{
  "arch": "resmlp",
  "model": "image classifier",
  "dataset": "photos of plants, animals and fungi (iNaturalist)",
  "train_examples": 155796,
  "image_size": 40,
  "crop_scale_min": 0.7,
  "horizontal_flip": true,
  "translate": 0.12,
  "color_jitter": 0.1,
  "targets": ["species"],
  "num_classes": 646,
  "norm": "layernorm",
  "norm_position": "pre",
  "hidden_act": "gelu",
  "mlp_ratio": 4,
  "layer_scale_init": 0.01,
  "parallel_block": false,
  "inner_norm": false,
  "patch_size": [4, 4],
  "conv_stem": false,
  "layers": 12,
  "width": 256,
  "label_smoothing": 0.2,
  "loss": "binary_cross_entropy",
  "init": "lecun_normal",
  "residual_init": "none",
  "optimizer": "muon",
  "muon_scale": "match_rms_adamw",
  "learning_rate": 0.0061,
  "momentum": 0.9,
  "nesterov": true,
  "orthogonalizer": "newton_schulz_5",
  "adamw_lr_other_params": 0.0011,
  "max_grad_norm": 5.0,
  "ema_decay": 0.99,
  "max_steps": 12900,
  "batch_size": 256,
  "epochs": 21.2,
  "lr_schedule": "constant",
  "warmup_steps": 2580,
  "weight_decay": 0.0,
  "adamw_weight_decay_other_params": 0
}
Rows from block 3, named by matrix and row number. Rows with one number belong to one neuron. Each number is 50 + 15 x the weight over its row's rms, rounded and kept within 0 to 99. All counts start at 0. After the name is the row's rms in percent of the matrix's.
# fc1: MLP up (model.blocks.3.mlp.fc1.weight, 1024x256), inputs 86-171
# fc2: MLP down (model.blocks.3.mlp.fc2.weight, 256x1024, transposed), outputs 86-171
fc1.588 101:44 55 77 53 21 43 19 37 51 55 69 62 70 52 62 63 58 40 62 64 68 55 45 49 67 46 16 51 58 70 35 51 56 51 45 44 46 70 54 64 57 56 35 40 27 54 55 63 54 23 49 58 59 26 26 26 40 51 36 50 34 66 74 46 52 69 46 77 48 52 47 41 58 40 29 43 51 47 36 55 72 62 46 62 10 61
fc1.589 109:32 51 30 39 24 70 69 62 32 59 52 35 39 43 51 52 55 58 34 55 70 75 42 44 39 78 55 74 45 59 21 55 39 54 29 72 78 50 59 80 61 26 61 27 53 66 53 39 29 34 46 55 53 59 56 29 41 93 53 69 24 42 43 39 44 55 36 66 43 39 33 75 44 35 33 37 35 71 59 63 58 40 59 50 55 34
fc1.590 101:39 49 40 50 56 23 49 41 42 16 45 55 39 44 69 90 59 63 29 59 66 43 66 56 40 44 29 80 67 38 65 24 53 52 27 54 46 66 61 60 39 62 33 45 55 57 51 30 45 59 35 27 46 34 57 28 52 62 46 60 60 68 49 78 54 39 36 11 77 46 33 71 55 41 62 61 40 53 52 43 25 68 78 37 36 62
fc1.591 105:31 30 35 89 61 44 42 50 59 39 71 46 42 57 64 47 44 33 45 72 69 58 33 63 32 34 37 55 47 48 47 59 51 41 23 46 57 82 62 60 60 53 41 40 65 22 47 81 39 48 52 74 64 50 38 61 65 40 55 48 58 54 38 48 51 57 49 74 29 47 32 58 45 46 39 14 27 41 49 34 72 57 49 62 66 23
fc1.592 095:42 51 46 44 69 29 70 25 40 58 22 57 49 45 11 65 51 60 41 64 46 68 41 38 54 31 28 42 60 39 37 41 47 34 50 63 45 55 61 21 55 59 56 44 59 57 28 60 29 56 47 34 33 36 65 39 45 90 39 64 64 52 57 53 65 60 54 55 72 44 27 61 63 43 22 48 61 44 87 45 53 56 49 60 35 60
fc1.593 085:56 37 55 77 56 46 47 28 30 37 57 49 78 41 77 70 61 34 40 62 52 59 71 63 53 49 47 29 43 10 46 35 86 49 41 49 76 40 51 46 67 46 46 25 47 32 54 33 51 51 32 64 60 57 66 71 34 57 33 41 60 43 60 37 76 48 49 07 11 55 35 50 61 50 49 71 76 77 45 68 50 54 65 39 61 29
fc1.594 101:56 41 36 42 52 54 42 60 39 52 43 31 22 58 32 44 42 64 76 30 46 28 59 38 42 34 68 45 45 36 67 51 61 31 41 51 49 73 36 44 67 80 54 64 34 38 70 42 55 61 72 53 25 53 27 53 48 73 55 26 51 38 44 29 46 15 45 54 60 63 50 54 51 34 52 43 59 41 57 70 33 61 53 55 55 63
fc1.595 096:43 27 64 69 64 64 30 39 44 56 69 39 56 82 26 48 44 70 58 58 77 65 52 55 47 58 47 62 59 46 34 40 56 46 51 26 18 61 45 56 81 57 51 46 53 49 69 52 43 40 43 48 30 45 64 59 44 53 53 31 48 64 46 49 42 65 39 64 58 58 48 58 44 59 30 61 43 79 57 41 45 25 72 63 28 61
fc1.596 093:36 47 16 49 48 54 93 34 54 61 60 31 57 32 39 86 64 63 34 63 57 21 45 35 31 32 45 48 33 56 64 07 28 45 57 52 76 41 82 51 62 42 60 51 31 51 27 52 67 33 27 45 57 41 45 40 39 58 40 75 55 35 41 50 61 54 29 61 57 64 68 45 39 67 61 55 42 30 29 42 31 42 33 76 56 32
fc1.597 094:61 52 61 56 34 69 70 65 21 42 62 43 26 16 15 56 53 56 32 52 42 54 37 45 27 61 46 53 70 69 64 44 50 45 91 45 62 37 59 52 57 50 41 58 55 66 63 40 30 65 86 24 23 33 36 42 50 57 49 45 54 44 44 64 70 46 64 75 64 37 55 23 39 64 39 57 41 62 41 61 65 58 57 55 51 32
fc1.598 095:50 34 19 52 57 61 71 56 41 47 28 45 37 39 34 51 44 24 64 87 33 64 36 36 85 32 55 62 62 43 45 58 39 42 26 46 61 50 36 64 41 54 49 61 59 50 58 42 27 34 77 49 53 59 16 59 59 54 45 38 49 44 35 39 18 48 41 38 35 60 47 39 40 58 56 73 60 42 73 19 46 44 43 65 46 65
fc1.599 102:33 34 58 57 51 41 33 52 51 71 33 51 49 90 66 55 50 69 47 48 49 26 23 29 32 56 53 71 64 46 33 62 62 47 75 39 44 43 45 52 47 44 40 31 41 23 66 35 64 34 36 28 41 51 76 45 53 36 44 46 52 42 76 31 30 73 61 32 54 47 52 51 75 60 44 71 46 81 57 74 48 41 51 68 99 60
fc1.600 095:59 38 42 47 60 43 60 62 51 57 43 34 59 72 48 12 26 72 68 52 63 41 34 55 63 49 51 73 67 46 51 55 74 53 36 36 45 69 53 64 69 49 40 56 53 50 63 47 45 35 47 79 44 28 54 59 51 34 52 80 24 43 56 54 53 46 43 18 56 48 59 59 73 27 57 38 15 50 38 61 69 63 53 55 61 54
fc1.601 097:51 57 36 46 52 71 44 54 33 38 53 55 61 71 51 54 53 42 35 68 67 41 36 52 54 34 34 65 62 74 38 54 50 86 56 59 63 39 40 49 38 56 51 58 42 42 74 70 27 39 66 56 59 50 54 42 27 69 41 31 78 27 35 63 35 30 81 19 20 35 42 65 42 46 54 53 33 58 38 53 31 46 48 73 60 22
fc1.602 096:38 12 40 72 32 31 29 80 59 35 61 62 61 48 42 42 74 46 56 42 58 36 28 61 45 49 53 49 51 30 54 66 37 23 35 62 57 52 69 64 63 54 47 31 50 28 70 77 52 59 48 77 46 36 00 58 62 49 63 85 58 77 58 41 38 38 43 49 44 33 22 65 48 40 44 46 44 42 22 26 32 64 56 40 43 39
fc1.603 126:38 54 78 31 58 35 68 86 50 47 33 59 38 42 51 32 63 47 63 62 48 46 45 58 48 64 58 48 77 41 49 43 77 64 57 43 60 64 62 31 33 56 64 40 50 41 47 59 63 54 53 36 41 16 52 65 52 83 58 79 68 63 38 44 25 45 29 47 52 27 12 60 68 55 65 31 82 70 51 66 67 32 46 51 50 62
fc1.604 153:65 17 67 29 50 75 44 34 67 28 36 15 56 42 71 46 64 62 46 59 40 51 49 77 51 53 45 57 79 28 47 34 41 34 62 52 49 53 56 53 54 82 43 60 47 72 50 56 40 52 52 33 40 83 61 55 49 54 63 47 51 49 48 54 24 46 15 52 26 53 57 46 65 40 68 80 81 69 29 44 25 63 33 41 66 35
fc1.605 093:50 51 59 30 39 71 55 70 25 29 42 43 42 56 37 30 44 70 44 47 56 22 22 40 75 28 68 40 71 38 54 57 60 31 47 57 40 46 48 69 63 39 44 42 59 43 44 66 36 50 57 34 25 53 47 21 56 38 41 64 68 59 51 55 71 46 40 30 28 42 31 42 38 46 78 58 52 35 55 60 45 61 39 48 34 38
fc1.606 089:33 36 47 37 52 35 77 34 40 62 30 59 60 57 38 69 55 72 65 37 83 48 64 40 68 51 40 87 57 50 66 58 43 47 44 78 51 39 40 48 62 40 76 51 61 54 38 55 45 62 58 46 41 52 47 37 47 35 30 43 44 35 36 35 62 32 61 67 51 56 45 71 68 60 30 44 56 19 49 47 32 52 55 35 49 54
fc1.607 095:44 49 44 39 44 64 36 58 65 66 68 39 53 51 58 56 65 70 42 40 49 72 58 37 37 82 63 41 42 40 44 32 53 59 38 54 53 20 55 74 25 55 35 34 58 99 34 29 46 76 39 53 49 34 43 50 48 62 31 32 26 71 82 53 53 65 55 59 52 72 51 55 67 53 50 53 71 79 43 58 84 74 17 65 67 55
fc1.608 115:22 38 42 74 42 34 53 56 55 47 49 48 70 15 37 70 37 33 38 55 70 32 50 55 48 44 56 55 04 64 85 49 71 41 39 58 47 54 51 57 67 34 31 39 42 58 71 34 54 43 50 54 57 60 38 47 44 60 43 51 52 62 58 48 45 58 80 55 34 66 49 49 50 55 53 38 27 41 67 52 48 33 45 57 42 52
fc1.609 098:72 68 49 70 81 38 46 66 45 39 39 54 55 10 72 47 49 34 39 63 67 16 45 45 61 38 22 69 49 41 65 41 46 52 42 54 28 50 47 64 52 51 49 43 54 78 39 47 36 46 55 67 62 59 45 48 84 50 37 86 20 51 54 33 47 36 55 43 58 69 66 69 33 25 51 51 14 50 62 64 30 52 67 71 40 50
fc1.610 093:61 56 24 58 38 62 66 54 40 35 56 22 69 72 34 46 59 58 28 66 65 46 47 51 84 54 74 50 71 52 71 66 40 72 45 51 81 61 51 51 37 48 30 37 63 26 59 59 52 62 18 35 73 66 31 64 41 46 45 29 62 48 45 27 35 35 41 45 53 45 68 61 23 20 62 47 70 41 69 24 60 54 71 48 61 46
fc1.611 095:56 59 43 47 44 99 65 49 20 51 56 38 43 27 52 64 58 78 42 57 54 50 56 58 42 74 42 28 40 63 43 23 35 52 38 37 48 39 49 24 47 59 60 37 45 15 53 16 48 35 54 47 41 29 71 62 66 80 60 50 67 35 35 46 58 40 76 36 54 47 75 58 33 29 42 52 87 44 48 15 61 50 62 26 35 57
fc1.612 093:54 35 41 69 39 39 55 29 48 65 61 80 67 21 30 57 77 53 54 35 51 27 41 53 47 29 48 52 45 40 46 39 47 73 67 36 45 56 74 39 27 75 45 33 83 53 43 72 51 62 66 76 28 47 74 80 19 67 54 54 71 71 40 35 37 29 49 67 48 48 40 39 35 51 58 31 57 38 52 41 23 37 65 42 56 39
fc1.613 101:53 32 60 35 47 56 47 53 53 43 56 38 27 49 61 47 44 72 29 69 57 46 62 55 39 44 52 38 47 36 48 86 64 76 41 58 50 66 42 37 41 43 40 47 61 45 75 19 58 54 66 35 52 52 36 82 58 42 57 40 70 23 40 39 30 40 48 30 41 71 52 66 55 69 73 59 73 48 63 79 67 57 64 42 43 38
fc1.614 103:59 63 20 61 55 38 28 60 54 52 53 45 23 35 41 51 39 47 43 62 25 23 73 62 41 63 35 66 62 40 54 39 66 52 66 62 36 57 59 48 40 32 53 39 41 35 56 66 69 33 15 45 38 59 29 34 32 81 36 73 63 46 45 60 18 41 45 69 34 61 85 56 71 66 52 41 63 47 58 67 63 46 60 30 44 58
fc1.615 115:46 47 51 46 82 53 41 64 59 51 40 52 59 55 44 48 63 47 67 28 74 64 49 65 58 34 37 37 45 57 36 71 67 66 13 42 53 44 46 29 61 70 49 52 57 44 34 68 35 41 39 45 39 77 20 67 42 86 63 52 58 60 64 31 46 39 66 55 57 56 37 49 84 68 66 32 38 53 22 36 28 47 62 45 39 41
fc1.616 096:44 42 66 51 67 42 63 30 35 14 29 58 53 85 75 06 50 45 64 25 45 00 76 59 43 36 49 39 58 45 76 58 46 76 50 42 40 58 35 36 51 66 43 47 76 52 47 46 53 40 48 57 47 36 18 34 83 59 48 62 30 48 52 38 58 56 66 68 50 76 67 47 45 52 13 53 60 71 43 56 33 59 23 53 38 69
fc1.617 110:49 64 69 53 38 73 79 86 42 63 55 46 73 56 51 61 44 46 00 34 32 75 58 47 53 85 23 43 79 55 51 72 64 65 50 68 40 28 70 45 41 39 66 31 48 50 48 79 34 45 48 39 47 61 32 16 53 44 60 50 55 44 65 35 68 62 63 44 31 36 48 53 53 53 42 55 76 50 78 54 72 48 60 30 52 85
fc1.618 101:63 56 38 63 49 54 49 50 68 70 58 39 44 48 52 47 34 35 47 63 16 29 54 41 35 61 45 94 49 48 30 56 73 70 53 41 24 58 49 48 56 45 54 61 39 21 28 56 29 30 67 34 51 42 26 38 44 24 48 65 58 64 65 62 56 34 56 57 42 56 57 40 22 51 64 45 62 38 38 48 43 52 31 39 88 41
fc1.619 090:65 52 33 52 46 65 68 42 67 60 16 40 51 58 41 46 64 39 23 36 67 46 56 36 31 24 43 42 16 51 45 45 66 48 38 65 56 36 45 55 75 47 65 70 62 63 44 34 43 63 48 79 57 43 68 40 46 23 50 70 27 52 33 64 63 61 48 45 48 57 60 67 36 29 63 47 65 64 28 31 23 48 51 58 55 66
fc1.620 101:57 49 30 66 44 64 49 49 65 64 38 35 55 50 37 39 43 47 49 73 57 40 53 39 72 61 48 52 34 66 32 39 44 51 53 66 48 57 48 44 73 32 63 55 22 29 43 24 49 66 34 61 47 48 57 42 65 67 50 46 80 58 50 81 33 70 48 73 44 46 42 26 42 48 51 47 74 55 58 63 55 71 21 54 36 49
fc1.621 072:54 16 38 36 62 45 41 49 34 58 35 38 50 43 42 63 39 54 44 26 31 34 45 56 75 33 61 48 56 62 53 49 70 26 57 54 59 50 31 53 70 60 62 64 43 42 54 79 43 63 35 52 60 62 47 71 59 27 63 60 38 33 56 35 72 44 64 63 73 46 41 44 29 51 73 29 59 58 71 37 73 51 55 57 47 57
fc1.622 089:28 58 29 50 48 55 62 53 29 56 54 61 12 77 39 49 59 33 52 43 57 93 56 65 67 51 46 48 61 76 12 56 64 48 59 45 53 37 19 69 64 61 49 81 55 45 58 57 52 73 67 36 43 61 47 48 51 28 47 70 53 32 75 36 46 52 46 50 42 36 32 54 31 58 48 03 80 44 50 41 38 46 81 32 53 49
fc1.623 104:56 38 66 42 34 82 51 31 62 48 45 54 66 50 62 64 52 37 46 52 45 70 55 26 54 59 43 39 36 47 60 52 30 57 50 42 61 25 36 58 18 46 45 40 64 47 55 36 52 68 53 62 52 20 56 45 46 52 59 83 72 38 48 26 53 30 68 42 44 57 42 51 45 65 56 51 31 55 52 33 74 42 41 46 66 57
fc1.624 106:46 29 36 47 43 65 69 43 37 44 54 36 33 25 44 82 68 79 21 58 31 33 65 61 37 49 33 28 35 37 58 30 32 42 63 29 54 53 60 60 48 56 56 32 74 59 26 49 47 42 42 48 65 47 66 36 29 51 42 70 64 61 30 35 47 53 48 42 48 46 64 51 54 43 48 49 63 25 32 36 42 61 53 58 52 49
fc1.625 098:33 52 34 44 57 32 38 46 42 22 61 51 44 38 53 68 34 35 48 44 64 45 46 59 48 55 40 31 59 55 86 33 48 47 59 51 44 67 60 50 46 71 43 33 69 74 45 45 41 86 51 89 38 22 57 25 44 57 73 54 59 54 74 52 38 66 40 44 69 66 55 58 70 64 37 50 49 48 31 44 46 42 39 71 59 53
fc2.588 101:67 63 40 46 30 75 68 39 32 65 69 50 47 51 41 81 92 67 40 45 53 45 31 56 73 44 71 30 25 29 37 63 57 36 80 44 51 29 34 60 45 46 55 52 42 31 46 40 41 62 46 47 17 72 70 54 65 55 49 66 77 53 54 49 39 39 33 22 72 25 79 31 16 64 59 38 24 41 68 44 40 44 41 60 44 41
fc2.589 114:64 31 40 48 89 40 58 50 72 48 41 60 42 49 64 68 55 58 42 59 44 68 37 44 63 39 60 58 59 31 66 43 70 63 86 54 36 59 61 38 32 78 22 55 65 23 66 56 52 41 55 55 71 44 53 36 42 47 56 00 39 66 40 52 51 30 50 62 39 49 67 48 68 69 41 51 99 40 43 54 56 43 33 68 49 84
fc2.590 097:57 66 36 28 59 51 48 41 59 61 50 55 48 49 40 81 61 38 65 26 31 51 41 60 63 32 63 47 48 67 60 54 62 61 61 49 55 47 47 43 45 53 52 40 35 28 36 41 60 22 52 55 29 64 56 75 61 46 63 78 35 46 22 36 55 72 03 67 38 58 62 58 37 54 55 55 67 53 57 42 70 62 41 42 34 64
fc2.591 096:81 33 69 61 52 52 63 16 51 46 53 51 90 70 35 93 30 30 43 55 36 34 28 37 55 60 59 00 61 55 24 34 28 80 53 45 52 38 43 42 35 30 27 42 47 32 55 29 33 59 55 64 42 52 48 44 39 55 58 39 46 16 65 38 54 36 43 25 56 52 55 66 64 52 60 66 62 99 58 47 20 30 69 49 37 59
fc2.592 106:63 29 42 56 52 64 43 48 57 29 52 36 47 40 46 69 67 34 71 07 40 57 37 82 51 62 60 82 27 35 36 78 57 42 48 30 62 69 61 94 51 39 75 56 42 65 50 58 72 44 60 58 58 96 46 51 34 29 62 22 30 70 58 25 32 42 63 39 25 76 68 40 59 68 65 35 31 49 37 44 64 43 65 53 43 51
fc2.593 094:44 76 44 42 54 44 65 28 48 64 34 66 60 74 36 09 37 42 47 45 55 67 32 63 61 35 61 59 50 72 63 27 52 72 51 16 41 51 14 74 46 53 41 45 59 77 37 52 38 46 52 37 14 64 52 19 36 57 40 29 43 49 34 21 61 54 14 55 50 34 35 86 57 57 57 43 28 30 62 61 58 62 27 37 42 29
fc2.594 105:21 31 51 60 47 31 37 41 57 53 64 83 42 29 38 46 56 49 40 42 43 70 44 55 70 55 43 77 60 48 50 50 53 84 81 73 40 33 66 28 80 49 71 62 62 63 24 60 41 29 44 69 52 57 44 69 36 32 59 53 70 54 49 62 61 72 38 57 41 63 26 36 32 29 76 76 51 55 33 45 46 52 57 28 56 48
fc2.595 103:55 59 41 48 35 34 60 41 47 60 52 59 49 66 55 34 36 28 70 42 43 69 53 33 36 56 33 49 34 52 60 33 48 53 72 59 56 28 51 26 32 99 61 52 57 55 50 47 43 54 49 61 64 62 37 31 51 50 60 51 51 68 55 39 41 50 59 48 80 79 55 45 58 41 40 58 35 42 50 54 11 37 65 42 45 42
fc2.596 084:49 31 75 22 81 72 35 83 38 33 57 54 59 51 82 55 38 50 42 51 60 69 66 55 53 16 42 48 52 71 54 53 56 50 56 49 50 41 35 41 41 41 28 56 56 49 65 46 43 32 41 40 40 60 41 54 36 43 55 38 67 61 34 41 60 34 40 56 55 44 31 61 63 49 30 45 43 60 44 51 35 31 63 38 63 63
fc2.597 098:56 61 26 41 42 69 25 49 78 84 53 65 68 35 34 80 47 44 50 52 88 54 47 66 33 57 43 70 21 26 29 53 80 48 44 64 40 35 42 48 47 64 55 58 46 72 45 53 41 49 46 64 44 43 28 89 40 38 62 55 44 24 32 45 51 56 63 43 16 76 56 39 60 68 47 19 56 18 44 53 47 56 36 64 66 60
fc2.598 085:71 65 68 25 52 51 37 35 53 43 53 43 60 33 43 59 66 73 37 43 53 56 63 66 34 67 55 49 41 37 60 38 36 52 69 72 56 24 41 36 72 49 48 41 62 47 34 33 61 64 10 60 25 30 58 75 70 49 40 37 42 50 29 57 53 60 64 61 45 38 50 72 52 47 37 52 53 40 55 58 48 83 37 59 42 50
fc2.599 107:44 57 70 76 55 52 44 54 67 35 57 53 38 59 39 47 72 57 44 52 57 46 78 48 62 68 85 52 44 44 68 44 47 38 33 39 50 54 42 57 56 37 46 25 45 34 52 42 35 45 66 19 65 22 54 51 47 50 43 70 90 62 52 36 56 45 54 53 48 40 77 47 35 52 59 39 57 46 59 51 65 33 40 41 49 32
fc2.600 088:54 73 39 32 65 39 23 79 63 61 54 58 48 38 69 64 46 45 66 50 60 47 57 53 36 67 40 40 39 57 65 58 44 40 63 74 25 28 25 49 24 66 55 38 50 35 48 57 51 86 34 17 32 40 50 48 75 41 16 72 58 56 69 32 54 32 55 57 34 58 42 34 41 42 61 45 43 64 54 62 40 59 48 51 33 42
fc2.601 109:46 61 53 55 50 35 53 47 44 60 71 53 58 44 87 38 33 53 58 45 50 31 61 29 61 70 37 57 59 54 44 20 54 08 59 65 69 75 63 58 54 72 62 48 55 56 61 46 49 61 56 71 36 37 42 61 66 43 22 41 65 54 70 46 55 73 49 69 45 49 67 69 61 46 58 47 58 47 55 54 50 49 63 40 49 63
fc2.602 107:53 43 75 26 44 42 46 48 52 42 34 58 64 63 53 35 37 46 39 54 28 40 48 66 29 65 29 50 41 40 53 49 67 74 53 39 31 46 32 47 24 37 83 58 32 29 58 43 62 50 65 28 41 61 74 35 15 58 54 33 39 51 58 26 49 49 49 70 51 35 56 21 36 56 24 29 62 61 43 36 30 41 56 63 54 51
fc2.603 105:52 53 25 57 19 45 40 24 10 54 53 21 47 52 69 63 44 53 81 52 50 51 86 54 56 74 48 34 63 44 54 73 67 41 73 64 24 45 32 62 59 68 33 45 62 63 39 47 47 47 71 22 25 36 66 50 39 22 52 70 44 44 53 45 65 57 58 48 36 75 51 33 56 60 39 38 23 72 50 31 62 69 71 47 46 31
fc2.604 117:41 51 52 68 45 37 48 51 41 75 50 47 67 58 57 65 51 57 09 28 75 44 79 48 52 59 22 50 44 55 52 82 66 26 53 26 54 39 49 44 67 24 66 29 50 31 52 28 66 26 62 58 59 24 42 28 68 32 34 69 42 58 83 62 49 57 91 52 48 37 54 70 59 53 54 36 36 58 61 45 30 56 76 60 29 82
fc2.605 100:36 54 40 73 64 34 53 67 63 49 74 40 65 27 54 52 72 32 63 36 53 66 46 42 39 21 64 48 68 48 64 40 50 68 57 49 51 24 43 32 36 37 15 58 68 42 49 53 28 51 57 66 23 29 64 53 26 62 42 50 26 43 43 80 34 56 42 55 85 51 80 19 32 36 33 36 57 58 70 67 59 33 63 70 18 40
fc2.606 094:60 63 31 60 41 59 28 27 39 73 30 55 70 68 35 52 81 39 51 46 58 63 48 21 38 48 52 45 51 45 30 80 62 52 61 50 33 27 52 50 36 41 51 69 57 45 48 21 46 79 29 52 21 41 55 63 56 52 51 68 64 34 68 67 38 62 48 54 53 64 52 37 40 47 59 47 38 50 22 62 61 46 57 56 80 46
fc2.607 084:51 16 27 53 36 65 80 35 44 36 48 86 75 41 63 68 40 53 68 39 40 39 45 31 57 28 33 29 62 48 68 48 29 36 73 41 53 56 54 22 37 27 47 60 66 25 64 58 25 42 55 37 52 39 58 52 21 38 64 35 60 54 20 60 36 37 50 58 54 60 51 55 26 33 50 77 50 25 67 54 27 28 61 56 40 41
fc2.608 095:66 65 80 28 26 57 65 56 44 62 49 46 60 40 69 53 60 43 28 60 34 46 75 70 67 56 50 47 94 26 42 60 21 36 71 26 38 38 57 34 44 63 67 62 55 46 41 57 34 27 48 46 24 67 43 49 37 51 40 48 39 34 67 55 44 40 39 56 16 61 66 53 57 57 37 64 51 84 53 53 40 79 53 17 22 37
fc2.609 099:41 54 60 49 56 51 83 60 46 67 38 43 39 73 40 52 34 56 44 64 48 42 54 64 30 49 43 41 56 39 53 62 65 70 09 64 44 80 60 66 58 84 74 78 30 50 26 53 42 50 39 48 54 71 68 54 47 41 71 41 48 55 52 79 37 76 31 53 25 67 31 33 43 77 63 68 63 48 40 61 40 66 42 68 55 21
fc2.610 103:38 49 81 14 51 51 22 45 49 49 39 60 58 36 55 51 69 14 54 36 48 31 56 67 31 36 51 58 43 43 57 64 46 30 39 50 56 66 42 40 50 62 61 32 68 85 49 49 44 56 72 63 35 49 66 12 54 42 16 64 40 30 60 55 48 38 76 69 49 29 35 48 31 44 53 56 34 63 62 75 59 45 31 36 36 79
fc2.611 086:23 68 41 37 40 32 67 72 40 43 61 57 49 50 43 78 41 57 52 26 47 50 53 73 64 38 59 61 79 59 60 40 54 35 68 53 37 86 37 66 60 53 40 43 46 82 55 35 38 59 43 53 58 68 47 32 53 31 52 54 44 50 62 44 45 44 19 46 64 60 20 54 78 59 36 43 04 40 44 52 39 04 55 41 54 39
fc2.612 091:35 72 32 18 62 58 52 47 50 50 33 28 42 34 48 55 45 43 30 55 22 48 38 49 83 55 64 59 88 74 56 69 31 32 35 90 39 27 33 56 55 64 39 67 23 48 35 26 47 48 45 52 55 62 38 29 44 25 26 40 65 07 40 40 62 72 63 34 34 75 49 48 70 24 68 57 50 54 60 70 77 61 48 55 63 36
fc2.613 107:69 52 64 78 36 61 19 57 56 66 40 63 59 43 41 45 51 35 78 59 78 32 60 47 64 49 57 68 49 53 74 26 47 52 59 32 69 57 39 46 61 08 61 27 61 53 40 60 70 48 44 50 51 31 54 41 68 42 43 24 71 43 18 28 38 68 55 67 56 46 86 49 53 53 70 36 57 56 74 52 54 50 65 45 64 60
fc2.614 096:56 20 46 49 60 50 58 04 45 73 42 45 40 44 59 57 87 35 86 51 55 42 37 49 46 52 42 60 68 46 53 67 30 28 52 52 38 68 30 56 50 66 67 60 54 51 48 47 46 53 71 70 55 55 34 63 41 14 60 58 37 43 30 63 57 69 31 29 56 52 54 73 42 54 41 48 62 44 61 40 58 45 39 63 33 53
fc2.615 123:70 47 39 57 32 32 30 43 34 53 40 35 42 58 53 43 63 33 46 75 32 59 43 71 31 66 44 67 43 62 67 70 34 48 58 69 56 73 32 62 18 53 62 53 37 61 53 40 49 52 43 58 80 21 52 38 37 33 02 61 47 34 53 69 47 59 48 45 55 29 44 52 42 46 55 39 55 50 59 66 38 73 48 53 37 52
fc2.616 116:45 50 71 62 35 55 71 53 69 54 69 53 45 41 70 33 38 34 62 57 25 37 38 50 54 58 35 76 38 43 70 59 44 16 75 47 65 34 11 61 54 46 55 38 46 40 52 84 36 18 56 37 43 63 80 33 52 50 51 55 44 56 38 22 62 29 63 45 52 66 32 57 60 63 42 62 64 34 28 26 63 53 34 32 84 56
fc2.617 112:68 52 75 55 38 43 65 54 52 19 50 58 51 44 39 35 83 54 37 71 47 83 26 48 40 41 74 53 34 42 41 32 54 50 66 33 37 72 44 58 32 50 55 61 52 69 56 45 64 53 73 35 65 37 51 64 10 75 52 50 59 42 22 37 55 45 49 70 25 29 53 60 56 47 53 22 50 42 32 46 61 21 50 44 21 55
fc2.618 108:29 43 60 61 36 20 53 46 38 78 51 58 46 66 49 61 54 67 39 66 79 38 35 38 51 45 42 34 42 49 41 50 54 48 28 50 58 50 72 52 55 70 43 36 43 47 76 54 62 31 38 58 42 51 64 74 76 73 41 51 64 16 65 57 54 75 50 24 28 51 55 52 43 50 12 72 37 38 51 69 69 55 49 44 33 65
fc2.619 097:44 56 55 66 50 61 55 61 54 37 71 36 70 42 44 55 69 48 42 50 69 39 53 33 71 60 54 73 49 23 26 52 29 57 44 45 71 78 48 34 33 48 54 31 40 58 64 26 55 26 15 46 48 63 46 81 61 31 77 35 84 42 32 52 32 69 51 50 51 42 36 53 70 38 39 63 45 57 32 38 30 42 51 71 51 20
fc2.620 102:35 42 28 93 33 53 00 48 44 70 68 56 66 45 58 53 49 29 35 34 65 58 70 52 48 55 35 40 54 48 58 78 56 61 35 26 61 73 55 51 45 74 59 47 77 63 57 52 66 44 52 55 42 52 50 42 23 53 89 66 55 46 51 31 44 55 46 48 62 58 48 61 43 57 49 49 62 55 54 38 36 36 64 72 46 54
fc2.621 068:26 59 43 85 28 34 44 61 40 23 73 37 43 48 38 46 65 49 66 27 45 64 73 71 38 32 66 90 68 56 53 47 43 54 52 48 27 24 31 38 45 37 40 72 67 43 47 46 44 45 34 40 31 46 51 32 45 44 82 37 67 61 33 47 64 68 29 53 35 78 56 50 32 54 57 68 30 38 42 59 28 53 47 52 13 43
fc2.622 086:60 44 31 48 44 28 61 41 75 54 33 15 50 63 50 37 48 42 54 80 37 52 51 49 24 46 65 77 57 51 65 62 27 39 57 99 45 58 62 48 32 52 16 36 44 39 50 62 58 65 47 38 45 24 48 48 42 58 53 57 47 45 29 54 63 50 42 54 62 35 53 43 53 25 42 50 30 46 30 57 36 14 51 60 47 57
fc2.623 088:34 77 62 42 96 55 58 44 42 64 27 70 42 62 30 56 47 59 46 56 36 30 76 81 58 47 60 76 55 57 58 07 52 54 54 42 29 48 34 41 56 60 62 71 69 50 48 67 27 30 49 19 76 84 46 22 54 46 40 24 43 76 61 46 41 66 65 41 39 36 49 65 76 46 50 59 72 49 76 68 26 60 58 66 24 56
fc2.624 100:26 46 57 42 51 41 58 68 74 50 73 58 75 34 63 59 44 55 45 53 47 56 49 43 56 42 59 40 49 72 63 21 50 45 43 55 50 51 54 23 37 65 24 63 51 66 60 40 67 20 60 54 38 53 15 42 62 26 63 59 70 47 58 48 57 58 52 50 57 25 51 38 38 71 30 35 36 53 52 38 37 32 46 87 60 74
fc2.625 103:94 55 62 50 33 36 84 45 35 50 69 53 45 62 42 43 45 46 67 70 64 60 31 58 68 57 49 47 56 40 45 48 49 34 59 30 48 51 44 59 58 55 75 58 69 08 65 33 77 17 37 33 54 66 59 79 74 69 44 55 40 66 42 58 50 68 45 65 46 45 65 54 44 45 61 39 60 61 75 68 54 44 82 46 65 32